Weights of a small CTC audio transcriber.
Model: 4.34M parameters, log mel input, arch transformer, norm rmsnorm, activation swiglu, width 160.
Data: 26041 training examples, 31.9 epochs.
Rows from block 8 of a small CTC audio transcriber, named by matrix and row number. Rows with one number belong to one neuron. Each number is 128 + 24 x the weight over its row's rms, rounded and kept within 0 to 255. All counts start at 0.
After each neuron's rows are labels from the 100 clips, of 14976, where the neuron reaches its largest size: "responds to" is what is common among them. Only what is clearly more common there than usual is listed. The data: short read English sentences (LibriTTS-R).
# gate: MLP gate (model.blocks.8.mlp.gate.weight, 416x160), inputs 0-79
# fc1: MLP up (model.blocks.8.mlp.fc1.weight, 416x160), inputs 0-79
# fc2: MLP down (model.blocks.8.mlp.fc2.weight, 160x416, transposed), outputs 0-79

gate.181 [165 129 123  99 113 184  87 101  90 144  97 150 113 114 138 131 177 133 111 127 123  87 118  82 129 136 117  97 127 111 161 108 163  88 103 157 125 138 134 154  85 111 117 129 111  93 174 161 143 128 134 143 143 152 108 123 133 137 147 143 122 150 120 143 135 151 179 113 135 152 123 142 146  98 148  83 147 156  96 111]
fc1.181 [ 40 134 130 113 125 110 120  84 123 110 104 171 128 148 122 132 122 134 134 136 125 156 124 129 134 177 123 136 118 160 123  89  83 138 112 132 126 146 108 125 158 119 136 152 147 144 114 131 156 135 139 133  97 109  87 120 125 126 132 125 142 116 139 117 111 152 128 151 177 128 119 126 107 129 140 149 115 112 171 132]
fc2.181 [ 82 122 100 130 119 107 133 130 136 156 120 121 134 128  99 152 126 175 135 166 141 129  95 118  99 145 107 175 171 122 144 137 144 115  92 144  97 159 137 107 122 121 159 136 191 148 121 172 109 135 153 140 135  99 151 145 141 123 122 155 118 127 109  99 128  97 127  98 156 151 127 124 171 174 145 134 129 165 115 122]
responds to: the word "i"; the word "to"

gate.71 [ 99 119 133 148 107  98  98 118 144  93 141 135 134  74  98 152 106  94 139 153 179 123 114  76 105 131  83 132  92 164 131  89 181 122 122 112 135 131 146 142 124  68 165 132 169  98  98 153 122 150 165 150 105 132 111 122 130 119 127 137 141 144 157 127 120 138 113 133 141 130 128 151 178 121 108 140 104 111 142 140]
fc1.71 [119 150 141 114 152  96 142 105 127 144 129 131 115 100 113  64  88 127 160 123 149 146 109 114  96 152 163 128 110 138 126 139 146 110 150 122 118 140 110 180 143 130  95  76 146 103 153  77 116 144 141  97 114 144 145 111 143 135 147 114 111 134 126  96  94 127  96 119 150 114 139 167 172 150 155  87 119  85 120 119]
fc2.71 [111 132 112 189 142 122 120 124 103 120 146 104 122 149 166 135 115 120 152 147 107 135 119 153 132 104 140 184 152 124 148 135 113 145 158 125 171 155  99 127  59 131 126 197 110 123  86 113 159 111  64  82 165 114 103 132 118 155 121 159 138 128 112 131 142 117 128 117 117 126 150  99 108 100 118  98 134 108 113 117]
responds to: the word "anything"

gate.147 [143 151 120 127 149 139 100 151 117 107 130 120  90 138 186  89 146 123  90  73 107 120 119 137  76 139 166  84 128  95 108 128 152 107 115 138 121 105 148 113 134 107  91 129 115 154  90 121 110 128 127  90 107 124 181 154  97 159  97 148  83 139 150 157 150 115 169 126 145 129 118 152 142 127 167 145 110  91  89 121]
fc1.147 [154  77 137 124 115 111 128 147 168  99 129 135 125 127 116 114 111 178 171 138 152 121 125 130  77  64 107 137 135 101 106  93 102 137 144 160 127 119 128  87 118 128  98 125 190 176 144 164 100 104  95 110  98 161 109 131 111 131  99  97 108 146 127 151 130 148 133 112 136 123 108 143 136 128  70 138 175 160 147 109]
fc2.147 [124  97 120 120 165 150 111 121 121  86 101 142 118 149 122 120 130 109 124 113 129 110 128 115 167 160 144 122 141 154 151  98 134 153 122 142 154 116 110 131  88 141 168  92 141  97 162 157 150 109 175 121 126 122 112 152 113 149 120 140 141 102 115 151 129 146 152 130 132 105 131 133 150 122  93  70 126 112 150 136]
responds to: the word "he"

gate.53 [154 168 142 140 124 148 100 155 135 130 164  93 102 114 132 111 146 105  94 114 145 149 107 146 116 106 144 125 188 134 139  99 148 134 100 130 127 146 145 111 120  90 141 147 137  84 168 145 108 110 147 119 157 159 173 101 116 162 103 108 102 176 105 153 113 128 138 144 133 155 114 101 166 117 139 132 148 124  97 127]
fc1.53 [120 129 148 139 137 133 135 114 119 149  75 124 129 132  98 110 148 143 125 172 168 105 164  86 160 160 127 112  78 179 161 114 143 146 128 158 114 109 109 145 111  80 143 125 128 102 109 112 121 166 154 143 123 126  98 135 108 152 120  72 102 115 154 163 153 166 137  99 151 171 126 149 111 118 122 114 143 149 134  65]
fc2.53 [116 135 109 156 113 124 111 162 120 140 126 127 141 103 128 167 139 133  84 123  67 116 123 120 108 142 153 132 130 139  45 116 154  99 119  98 110 146 146 123 127 163 130 114 102 101  73 113 133 161 129  87 134 135  85 110 114 119 125 103 151 126 141  82  65  96 136 127 147 110  88 150 121 154 130 130 111  78 191 153]
responds to: the word "him"

gate.289 [133 123 114 124 120  99 125 165 145 122 122 129  78 161 144 139 119 149 119  93 192 143  93 104  88 126 125 130 143 144 108 101 133 112 124 156 141  99 163  70  94 123 152 129 149 119 116 144  70 101 141 111 119 105 138 118  68 131 126 159 119 149 100  96 128  97 134 108 121 102 126 125 144 138 146 101 115 119 144 145]
fc1.289 [111 100 117 107 149 101  89 135 182 147 100  91 181 154  99 104 138 127 189  81 163 118 121 149 162 141 135 154 136 142 108 145 164 119 139 137 124 127  97 100 122 145 143 104  98 134 158 151  95 124 121 152 132 142 122 143 145 158  95  92 158 152 110 140 124 123 136  94 126 141 142  99 119  91 173 119 119 180 146 133]
fc2.289 [134 107 126 129 105 180 136  93 126 137 145 117 110 158 134 160  69 109 139 104 135 162  88 164 103 141 101 133 144 119 105 124 150 170 115 142 118 103 141 133 141 121 117 133 148  98 147 141 122 115 150 107 129 124 166 150 154  95 100 116 144  92 166 119  92 137 130 139 147 151 145  68 116 124  86  83 144 114  94  93]
responds to: the word "had"

gate.384 [118 133 143 137 129 140 131  93 139 136  83 104  90  83 203  97  89 185 162 145 151 105 128  87 156 143 128 134 141 172  88 111 116 142 187 121 151 138 137 123 128 137 125 136 141  87 142 169 142 121 144 154 144 107 142 152 114  89 114 147 123  97 154 101 145 143 136 103 137 123 116 161 171 131 124 106 147 155 142  85]
fc1.384 [223 132 132 124 127 140 130 110 105 101 129 104 151 103 103 133 118 155 128 186 149 127 109 152 111 101 136 157 122  92 145 138 141 135 106  78 138 161 115 109 135 143 167  97 116 156  92 175 145 170 121 115 104 100 125 158 131 154 103 150 116 104 110 156 184  94 125 110 177 110  96 137 136 137  94 154 112  88 142  78]
fc2.384 [101 117 116 171 149  90 157  85 164 176 127 160 138 120 131 118 125 130  97 138 165 173 109 136 139 138 129 106 128 124 108  90 146 148 130 161 129 105 122 127 106  45 141 120 157 100 150 128 165 146 117  94 106 149 105 136 157 129 100 103 157 124  90 107  93 135 131  80 113 126 108 131 132 161 130 150 114 146 130 121]
responds to: the word "i"

gate.62 [ 93 140 174 111 118 144 115 126 182 174 117 134 160  82 153  91 123 143 141 107  93 106  85 115  91 103 137 134 169  99 146  90 105 127 115 131  73 124 136 140 129 169 183 125 164 169 139 129 125 112 154 138 125  99 116 149 137 108 137  84 120 151 160 131 126 132 126 111 171 140 115 142 107 157 162 134 123  84 148  91]
fc1.62 [167 107 101 128 137 123 118 136 121 116 105 153 144 146 173  96 107 119 117 145 147  85 166 127  88 122 127  89 157 126 166  99  77 140 163 148 132  75 116 113 164  86 166 146  92 159 120 144 116 111 122 126 165 141 127 108 146 151 117 128 145 122 138 136  94 118 156 184 167  99 153 130 116 175 140 171 129 110 166 131]
fc2.62 [ 94 106 154 193 109  76 200 116 149 147 171 110 141 116  91 116  95 128 172 147 160 142 187 148 117 117 112 141  98 151 147 135  97 115 127 114 112 124 105 130 122 153 150 134 143 131 148 144 112 131 147 136 112 126 157 116 112 163 168 166 179 134 110 104 127 115 122 117 123 133 118 103 137 124 108  94 115 147 113 151]
responds to: the word "he"

gate.216 [113 111 127 165  97 136 166 149 133 151  93 109  94 135 127 123 135 162 103  49 114 161 110  94 126 113 141 129  94  97 130  93 144 155 146 125 123 143 134 111 116  84 125  81 118 147 121 134 108 172 163 134 126 147 108  99 108 128 141 110 171 180 128 120 153 143 107 113 125 129  88 132 105  92 167 154 176 149 147 110]
fc1.216 [147 170 157 138  77 118 110  93 125 151 145 100 128 159 141 143 145 172 139 109 135 122  95 195 148  99 105 145 151 148 130  90 153 127 166 105  99 106 118 111 120 150  88 147 115 104 118 133 138  81 163  90 123  84  88 106 128 138 111 160 120 143 125 148 156  83 106 117 123 130 131 136  89 132  95 135 107 135 133  88]
fc2.216 [109 111 128 106 179 142 114 154 118 133 131 119 137 141 191 132 130 117 121  60 150 121 123 154 136 149 165 139 137 131 124 117 161 143  92 158 133 154 184  76 134  82 102 117 134 161 107 154 172 127 122  95 114 163 117 131 120 135 101  98 124 124 157 114  81 142 100 119 142 123 110 128 123 118 118 125  96 140 141 119]
responds to: the word "have"; the word "had"

gate.83 [ 96 110 140 151 128 106  86 105 106 128 129 119 116 118 119 153 104 171 181 152 139 139 127 155  63 167 146 125 127 151 160 102 141 143 130 118 115 112 134 167 134 155 119 109 121 132 114 174 129 126 173  98 149 133 104 162 116 134 103 135 183 151 149 134 115 119 142  89 175 110 132 137 182 115  93 144 130  77 118 139]
fc1.83 [126 108 132 121 112 135 127 126  94  97 156 148 159 113 129 143 133 122 150 145 111 111 175 113 144 136 142 130  87 121 126 124 111 130 118 180 100 123 145 154 193  87 119 142 149 154 121 107  97 143  96 103 141 137  94 158  81 138 118 134 142 117 135 124 117 135  84 134 139 107 121 124 119  65 112 127 163 121 116 139]
fc2.83 [179 140 130 107 164 144 130 127 115 103 145 132 157 126 137 112 129 150 121 134 109 143 117 122 117 116 144 115 124 109 105 108 146 139 119 109 114 121  88 174 113 156 132 134 106 121 167 134 123 164 122 175 123 171 140 133 164 147 123 126  97 162 151 118  71 107 133 146 112 155 131 130 126 182 147 181 138 151 127 155]
responds to: the word "said"; the word "he"

gate.222 [171 151 102 113 134 112 117 106  87 153 119 110  99  94 143 112 146 132  84 129 102 105 130  93 158 105 158 158 144 153 115 131 101  68 137 114 154 160  98 122  65 137 139  96 101  84 103 160 147 130 141 100 111 148 113 153  95 172 121 153 143 131 105 140 115 127 152 137 160  90 121 159 154 144 139 131 104 139 166 159]
fc1.222 [157 141  87  96 118 122  91 128 114 107 158 148 109 118 170 101 149 154 111 166 120  77 110 150 136 129 101 168 148 121  82 119 135 137 153 106 150 110 147 104 126 111 113 142 111 129 124 163 170  91 120 136 124  98 125 145 136 165 166 156 158 133 118  82 149 124 140 136 124 120 141 152 154 136 121 122  96 108 159 154]
fc2.222 [116 112 129 157 136 134 144 148 146 105 125 151 140 131  99 132 153 142 171 145 111 169 122 195  76 110 137 160 106 123 115 107  98 177 165 164 102 106 146 120 180 112 115 131 116 103 121 124 113 144 131 103  99 127 139 133 130  93 101 127 111 105 128 150 143 133  92 130 136 151 127 141 118  89 106 108 144  71 124 105]
responds to: the word "him"

gate.319 [127 159 137 121 164 168 109 155 136 126 114 124  81 146 139  97 104 106 122 131 114 148 121 125 113  96 168 112 163 123 149 159 192 127 123  92 116 110 148  58 152 130 162 187 134  88 145 124 130 131 145 159 100 121 123 137 109 147 139 103  99 141 146 138 113 128 153 107 126 179 126 160 144 147 144 123 110 166  97  98]
fc1.319 [ 99 140 140 127 133 120 132 113 154 111 142 144  96 102 108 153 167 146 120  75 119  80 100 164  92 131 131 139 131 143 140 130 124 131  94 151 106 119 110 119 114 184 179 153  93 117 135 108 114 128 127 116 150 127 113 138 108 119  83 109 109 155 147 130 161  82 127 112 104 126 152 100 127 125 131 140 140 123  95 113]
fc2.319 [161 153 164  60 160 139 110 124 160 153 123 166 105 128 161 134  88 153 145 131 120 127 158  97  94 132 142 124 135  82 129 153  89 100 124 101 131 162 144 157 141 132  87 134 110 145 129 165 130 118 142 150 178 164 131 146 127 147 100 112 130 106 122 178  79 137 154 117 166  80 116 159 124 107 134 113 114 131 151 178]
responds to: the word "he"

gate.174 [125 152  89 166 126 116 121 171 140 112 132 126  79 119 118 142 151 120 170 136 117 131  84  86 132 147  96 141 128 102 104  89 181 159 121 139 149 171 130 126 111  89  94 130 143 103 137 154 123  96 145 130 161 155 131 143 137 137 169 115 133 136 121 144 109 129 165 146 124 140 137 125 114 105 170 106 111 160  87 150]
fc1.174 [128 116 147 155 151 108 127 123  85 121  95 135 149 190 160 104 147 154 143 137 123 163 137 172 110 116  97 125  86 104  69 117 168 172 148 148 114 165 138 122 118  85 100 162 155 141 119 140 129 123 101 148 131 152  64  99  99 143 154 111 141 133 139 133 119 176  98 105 128 145 162 120 113  93 132 112 160 164 107 118]
fc2.174 [178 143 156 153 139 112 118 139 120 134 124 203  97 127 162 122 141 136 120 166 126 133 113 135 157 169 147 144 152 160 160 150 101 135 131 145 166 110 105 111 124 164 150 117 151 109 153 139 134 133 144 130 132 135 133 141 187 116 158 114 193 169 109  88 127 138 143 108 143 160 168  79 140 136 144 148 126  77  86 113]
responds to: the word "just"

gate.105 [150 134 143 135 115 148  83  78 152 142 121  92 113 109 137 127 127 134 131 119 126 124 102 150 143 127  96 144 126 181 119 142 113 135 127  85 141  92 109 175 114 136  94 129 104 172 114 121  85 132 107 121 130 112  87 156 156 153 107 118 170 162 154 123 106  60 167  99 109 102 141 118 119 135 128  87 149 136 122 100]
fc1.105 [126 145 151 131  99 136 138 151 160  86 121 133 130 135 134 137 147  98 147 134 120 121 181 138 134  69 153 117 101 134 101 140 110 150 163 126 102 121 111  96 151 154  92 142 176 157 141  97 135 105  95 148 141  96  83  64 145 149 118 110  83 133  85 115 129 130  76 119 113 144 134 101 148 107 166 106 169 128 101  95]
fc2.105 [134 162  91 126 165 129 111 127  88 145 120 121 120 108 168 127 133 172  91 147 131  94 118  89 134 122 160 128 136  88 142 103  84 146  98 132 122 132 117 155 115 102 146 101 137 180 160 180 150 118 139 109 113 168 160 142  92 163 117 134  99 135 180 142 138  96 106 115 129  78 103 166 145 112 139  92 122 199 145 113]
responds to: the word "said"; the word "he"

gate.244 [134 154 113 145 142 139 176  85 102 127 136 124 150 114  91 109 161 143  92 111 122 130 127 143 101 103 123 130 130 137 121  98 134 102 143 141 162 120 110 128 108 115 154  92 115 143 143 156  88 111 146 133 147 155 139 186 128 177  70 118 155 139 143 145 112 127 167 105 116 109 125 151 144 144 193 132 135  84 111 105]
fc1.244 [ 98 131 160 120 108 100 118 175 195 141  97  87 137 153 129 134 117 123 138  93  96 159 107 138  95 135 146 147 119  95 106 150 170 109 125 125 101 131 134 148 127 132 119 108 121 126 125  94  84 159 125 138 149 152 122 103 127  92 133 119 102 140 134 141 117 116  97 130 122 143 130 111 131 100 156 133 134 102 108 125]
fc2.244 [141 140 124 125 141 130 108 137 125 105  98 166 136 103 118 117  71 102 134 103 168  99  97 135 179 151 123 143 133  89 102 169 150 105 152  92  80 136 143 142 134 117 168 125 126 154 138 143 125 154  98 128 127 107 140 129  94 133 110  97 130 110 148 133  94 157 124  99  92 145 145 117 180  56 154 124 128 132 153  95]
responds to: the word "he"; the word "said"

gate.284 [110 129 134 146 131 132  87 136 200 125 148 101  92 138 145 137  94 173 135  85 121 106 134 109 106 130 137 113  91 108 148 103 143 125 160 111  88 120 123 135 133 148 157  98 125  98 146 135  81 164 123 137 102 129 174 132 109 115 164 127 142 170 145 120  99 153 151 118 141 115 128 119 161 102 183  97 160 128 129 157]
fc1.284 [135 117 155 130 115 124 147 139 139 102 125  93 159 122 149 177  96  83 119 202 109 145 132 149 116 136 124 180 110 166 103 130 125 180 107 133 166 142 181 135 133 129 149 125 116 153 138 114 154 117  98 137 137  99 117 137 150 126 140 146 141 122 142  86 145 120  77 103 155 146 146 108 136 156 107 140 114 101 136 161]
fc2.284 [108 126 141 151 145 112 139 122 178 138 148 115  91  79 138 143 129 137 164 172 119 109 112 165  95 116 182 110 103 121 160 136 178 136 142 147 124 165 102 121 154 126 135 152 133 128 132 114  72 174 114 140 107 146 148 111 123 113 106 153 134 133  86  78 122 137  91  90 111 139 146 155 147 117 155 151 139 149 143 162]
responds to: the word "said"

gate.84 [101 123 117 144 123 130  99 181 136 149 127  91 115 118 152  87 140 144  95  79  80 102  70 168 118 107 119 134 120 101 153 106 133 141 141 128 137 125 143 135 123 142 124 142 145 102 134 118 137  96 113 139 149 111 107 110  91 133 126  47 116 169 140 160 107 110 114  86  97 101 171 139 138 140 125  97 147 122 145 121]
fc1.84 [103 132 134 111 135 124 130 169 194 101 126 116 131 159 128 125 107  63 132 127 108 157 156 110  97 109 138 126 125 112 130 149 119 122 102 165 139 129 138 123 141 105 152 108  93 107 118 142 128 120 118 109 105 155 108 125 133 102 134 139 136 137 142 138 120 135 143 144 157  80  96 132 117 132 118 140 146 113 143 104]
fc2.84 [129 122 137 121 120 138 114 106 164  84 124 159 134  82 132 102 163 140 123 118 136 153 125 139 140  93  95 120 121 108 157 130 146  86  56  88 121 117 133  77 166 129 142 172 123 124  98 122 141 149 110 145 104  58 118 160  94 195 154 130 109 147 121  99 126 145 164 123 127 106 127 161 101 139 141 120 108 122 141 122]
responds to: the word "i"; the word "am"

gate.241 [158 139  94 123 139  92 139  90 149 144 122 139 132 121 142 106 133 153 122  87 106  98 120 100 150 138 119 100 144 165 157 108 124 124 152 106 120 132 116 115 128 154  91 104 144 153 107 128 137  98 128 142 161 128 146 107  75 112 107  94 153 134 100 118 135 103 165 112 154 108 133 133 162 153 169 131 116 135 153 157]
fc1.241 [142 175 127 125 177 148 130  95 105 130 103 118  97 117 134 108 175 111 158 155  78 110 139  68 153 147 154 167 153 128 103 173 127 142  79 125 117 132 161 113 161 161 147 138  94 150 137 131 150 104 119 160 137 132  98 164 117 111 160 130  96 141 116 109 104 127 130 135 138 114 118 127 145 172 131  91 163  91 122 143]
fc2.241 [109 120 121 120 136 134 174 116 128 131 104 143 127 157 135 102 132 159 153 135 136 122 108 150 103 140 171 134 108 168 101 115 124 139 122 134 116 167 107 111 141 122 117 140  70 150 200 116 118 106 153 133 162 118 132 152 119 126 155 100 136 129 104 132  98 120 124 130 128  94  76 149 172 126 128 104 105 119  92 128]
responds to: the word "have"; the word "you"

gate.93 [112 189 106 116 135 130 114 153 115 130 109 121 166 154 180 112 124  93 117 132 122 125 120 105 126 104 152 115 125 138 174 131 141 145 115 129 126 142 125  87 151 152 122 155 166  72 117 124 144 129 105 166 127  92 106 154 106 104 106 180 117  96  99 162 161 133 153 115 106 128 147 155 132 125 125  94 137 148 119 149]
fc1.93 [182 165  62 112 156 112 148  95 152 127 110 153 137 126 103 121  97  91 157 148 161 126 166 126 128 145 139 125  98 158 148 120 119 168 128 109 122  99 146 173 106 154 147 115 149  90 136 128 147 130 115 113 158 127 130 159 170  69  65 149 134 148 171 109 142 141 171 167  97 127 118 124 173 150 127 131 132 120 182 142]
fc2.93 [128 116 206 133 161 138 117 125  93  97 145 110 152 114 153  98 163  87 134 135 169 119 124  96 113  92 122 138 115 140 128 136 103 152 132  92 149 130  64 113 148 131 122 121 116 100 126  80 143 135 123 135 144 173 123 156 113 158 156 121 135 171 135 159 174 115 136 115 157 139 168 126 123 123 112 138 168 152  96  88]
responds to: the word "him"

gate.165 [144 150 129 154 109 171 128 108 122 118 143  91 105 100 162  88 113 124 157  95 118 121 120 166 109 117 121 133 140 154 163 116 134 136 115 115 160 168 155 141 104  93  63 146 113 113 141 144 121 162 126 110 139 125  88 129  94 119  83 133 137 133 108 164 135 119 158  78 165  95 136 129 114 123 129 158 110 134 113 114]
fc1.165 [153 135 124 112 101 107 125 120 107 146 121 120 182 150 169 125 148 113 115 142 137 127 170 118 132 121 158 109 133 114 161 124 113  99 117 150 117 126 151 111 128 159 157 116 132 159 172 116 152 104 101 112 125 148 119  91 113 132 170 116 116  66  86 165  92 152  76 164 177 132 134 130 127 117  97 159 123 158 155  91]
fc2.165 [127 113 135 117 145 124 147 139  67  83 112 132 138 105 152 156 135 121  94 146 159 152 142  91 138 115 127 151 151  82  92 133 106 122 127 160  88  70 169 113 133 170 116 168 166 162 160 157 136  72 128 162 122 121 117 124  96 149 112 100 132 128 164 135 110 114 127 133 133 124  82 117 136 133 138 129 119 140 104 111]
responds to: the word "said"

gate.346 [141 123 169 114 132 118 115 145 121 161 128 163 135 119 131 152 158 118 166 101 157 105 100  93 107 182 143 175  91 141 117 115 160 122 153 129  98 105 101 136 132 134 129 108 123 120 156 136  96 115 168 135 113 174 122 130 123 141  79 161 173 161 124  98 124 155 124 122 131 144  97 131 133 185 152  92 101 133 106 151]
fc1.346 [133 130 125 174 161 149 123 149 148 133 184  98 140 119  85  77 131  94 128 132 132  87 113 108 170 121 113 126 112 112 149 129 138 142  83 122 126 108 132 114 135 106 115 123 166 102 178 168 103 136 163 157 129  63 111 118 153 117  86 148 152 135  98 130 132 143 132  84 113 136 123 123 108 124 149 115 112 162 139  92]
fc2.346 [105 150 160  97 122 101 153 129 123 145 102  83 121 119 104 157 107 146 129 170 134 153 153 152 134 142 121 104  81  75 142 163 110  90 140 110 100 117 115 122 123 144 120 144 102 153  87  96 146  72 101 131 109 117 139 162  97 141 148 103 105  76 117 131 128 157 121 143 101 117 123  78 134 130 147 139 161 123 108 111]
responds to: the word "i"

gate.166 [115  97 141 133 140 154  96 111 124 136 108  62 136 146 128 155 162 154 139 101 147 161 136 182 165 137 132 127 131 136 133 110 138 146 144  94 146 134 113 133 110 161 124 162  84 149 120 113 175 106 142 124  96 136 125 154 130 115 134 146 133 167  99 155 121 126 134 117 155 110 107 131 120 119 118 115 117 136 150  93]
fc1.166 [124 174 117 109 111 136 137 124  98 120 141 112 131 130 131  65  94  95 176 177 135  89 193 131 145 121 163 127 122 125 116 204 104 183 141 130 124 116 149 108 110 157 118 125 140 111 160  97 117  76 105 135 106 140 112 107 121 131 145 133 108 121 104 167 137 130 132 109 138 142 141 134 130 120 132  87 114 116 104 131]
fc2.166 [111 106 150 112  88 150 189 137 166  89  98 106 153 185  80 125 110  98 131 156  89 131 106 104 119 120 156 133 141 143 127 162 120 136 116  91  97 126 112 145 128 182 164 135 131 133 123 109 126 163 129 153 156  99 124 114 144 102 131 120 126 148 124 128 108 133 116 145 202 106 109 144 170 144 133 145 141 147 151 159]
responds to: the word "i"; the word "don't"

gate.68 [145 152 116 134 125 125 125 144 160 122 124 155 134 113 118 114 139 138 132 113  85 155 105 180  47 129  71 152 144 134 106  99 138 127 146 127 122 133 120 152 106 134  61 112 106 102 142 140  86 104 150 116 119 133 145 137 127 121 112 115 144 135 160  77 145 152 168  94 130 129 128 113 146 114 126 123 143 101  83 175]
fc1.68 [123 149 122  92 115  84 124 153 151 168 130 149 163 144 146 139 111 115  82 121  99 123  99 128 132 111 127 117 142 146 132 108 104 137 122 132 113 177 148 142  69 105 153 166 180 153 115  69 127 150 124 101 142 130 171  88  98 125 133 149 124 135 100 137  99 124 129 160 132 149 104 109 121 118 174 140 122 124 137 111]
fc2.68 [126 138 133 129 139  99 127 105 139 122 145 107 157 129 150 143 153 105 141 141 174 119 142 124 107 108 123 101 116 148 135 140 120 128 144 142 130  80 145 123 171 154 164 128 159 165 128 127 163 118 111 128 130 127 145 119  99  94  81 108 126 143 193 145 118 111 151 145 109 167  72 138 106 143 102 183 128 114 133  98]
responds to: the word "said"; the word "he"

gate.169 [140 125 138 142  68 202  81 134  93 116 147 133 133 126 155  83 134 152 119 140 100 128 143 183 128  60 124 125 120  80 163 129 125 142 149 169 134 111 143 118 164 165 113 114 118 131 124 102 117 126 104 144 141 136 142 140 140  78 147 126 137 125 126 155 129 165 124 103 136  85 143 129 117 104 166 130 155 147 165 163]
fc1.169 [ 99 131 156 145 134 139 190 127 156 112 148 123 106 110  79 165 143 143 130  91 137 115 123 170  93 134 118 133 164  95 119 132 124 158 156  74 144 123 134 147 103 124 120 122  99 154 110 134 103 114 151  89 113 122 161 132 152 115 179 139 169 110 148 141 150 120 122 118 159 152  99 119 118  93 146  95 154 163 120 114]
fc2.169 [136 144 128 146 113 107 104 153 170 116 109 132  99 137  78 136 120 152  85 129 118 155 127 146 146 132 128 132 119 116 176  59 109 123 126 122 123 124 127 140 157  89 167 156 104 102 114 125 125 153 137 155 116 172 149 119  87 151 103 142 117 137 132 109 116 136 104 170 131 142 149 101 172 130 145 133 154 125 155 110]
responds to: the word "will"; the word "you"; the word "be"

gate.306 [106 146 148 151 152 116 121 103 151 126 138  98 136 133 146 140  96 115 158 140 113 131  82  97 103 114 154 178 110  95  94 136 168 144 118 134 144 115 129 106 118 138  87 174 138 178 111 142 112 146 114 160 103 139 129 148 142  97 129 181  99 111 128 170 175 118 153  92 163 145 160 122  93 146 136 119 132 166 123 101]
fc1.306 [108 139 170 154 101 159 136 125 129 143 104 150 145 115 128 131  93 158 107 155 118 120 117 130  96 129  93  99 139 116 149 105 126 143 171 120  94 151 135 122 119 133 155 164 100 155 134 111 142 169 118 145 108 153 158 113  96 131 108  87 155 170 148 120 124 130 143 160  92 123  82 102 137 112  90 148 150 102 123 120]
fc2.306 [ 74 105  88 114 160 115 137 102 151 150 130 115 129 131 132 119 131 116 129 126 170 168 159 133 167 131 135 146 159 157 122  82 160 100 125 102 157  93 118 110 144 152 114  94 162 138 119 148 134 130 110 170 142  94 102 101 142 169 126 126 133 118 142  83 160 103 109 113 154 159 121 111 114 127  97  95  94 158 138 113]
responds to: the word "had"

gate.238 [118 142 138 117 122 132 165  88 108 136 113 121 134 119 153 133 124 159 133  95  72 120  94 173 129 159 119 161 110 139 147 104 156 134 125 116 108 142 122 140 117 102 113 148 101 113 109 137 119 136 124 109 188 107 127  98 130 113 105 113 175 138 163 104 137 137 167  83 109 108 133 114 109 154 152 157 153 144 139 153]
fc1.238 [120 152 119 145 135  63 115 160 122 160  96 152 150 124 154 113  60 154 111 148 116 152 163 145 150 135 102 146 100 150 161 112 159 136 102 151 127 138 118 126 174 151 115 126 140  97 105  71 136 165 124  95 137 139 120 104 114 141 125 124 109 131 126 152  98  91 122 159 139 142 119 134 127 163 119 113 105 157  98  94]
fc2.238 [136 132 117 113 130  94 100 133  89  82 152  87 145 117 157 162 128 130  87 153 110 102 145 113 130 181 133  92 154 173 104  92 134 140 109 109 122 152 110 131 196 107 106 139  92  84 100 154 123 147 136 138  85 175 154 114 159 117 132 129 110  96 136 102 163 121  90 141 139 120  85 126 139 144 139 121 122 174  86 124]
responds to: the word "i"; the word "should"; the word "she"

gate.293 [110 135 111 168 106 134 129 101 142 130 123 143 126 116 143 147 124 107 124  65 115 125 122 141  91 154  71 145 120 115 156 144 105 149 156 132  88 111 127 141 140 164 124 121  98 125 117 140 135 103 141 121 151 147 124 138 126 150 132 123 195 161 160 108  89 140 137 113 118 140  82 141 181 138 148 140  90 185 131 136]
fc1.293 [166 145 142 109 105 153 133 141 120 126 119 153 123 132 156 118 142  91 153 142 159 120 122 118 120 112 164  94 111 151  88 122 109 153 109 114 113 107 143 171 142  91 128 138  96 152  90 134 147 145 102 106 150 106 166 140 111 120 112 161 144  98  94 135 165 117 134  97 123 123 156 150  92 147 119  71 134 153 138 129]
fc2.293 [117 113 134 146 114 119 128  96 130 117 149 143 115 128 161 135 123 128 139 130 159 126 141 134 111 138 164  90 134 134 120 121 145 140 139 164 125  83 116 139 124 104 121 138 120 142 152 118 120 143 146 103 146 110 175 183 114 134 141 136 114 153 124  83 177 105 141  90 153 169 105 135 183 120 130 104 119 152  92 125]
responds to: the word "said"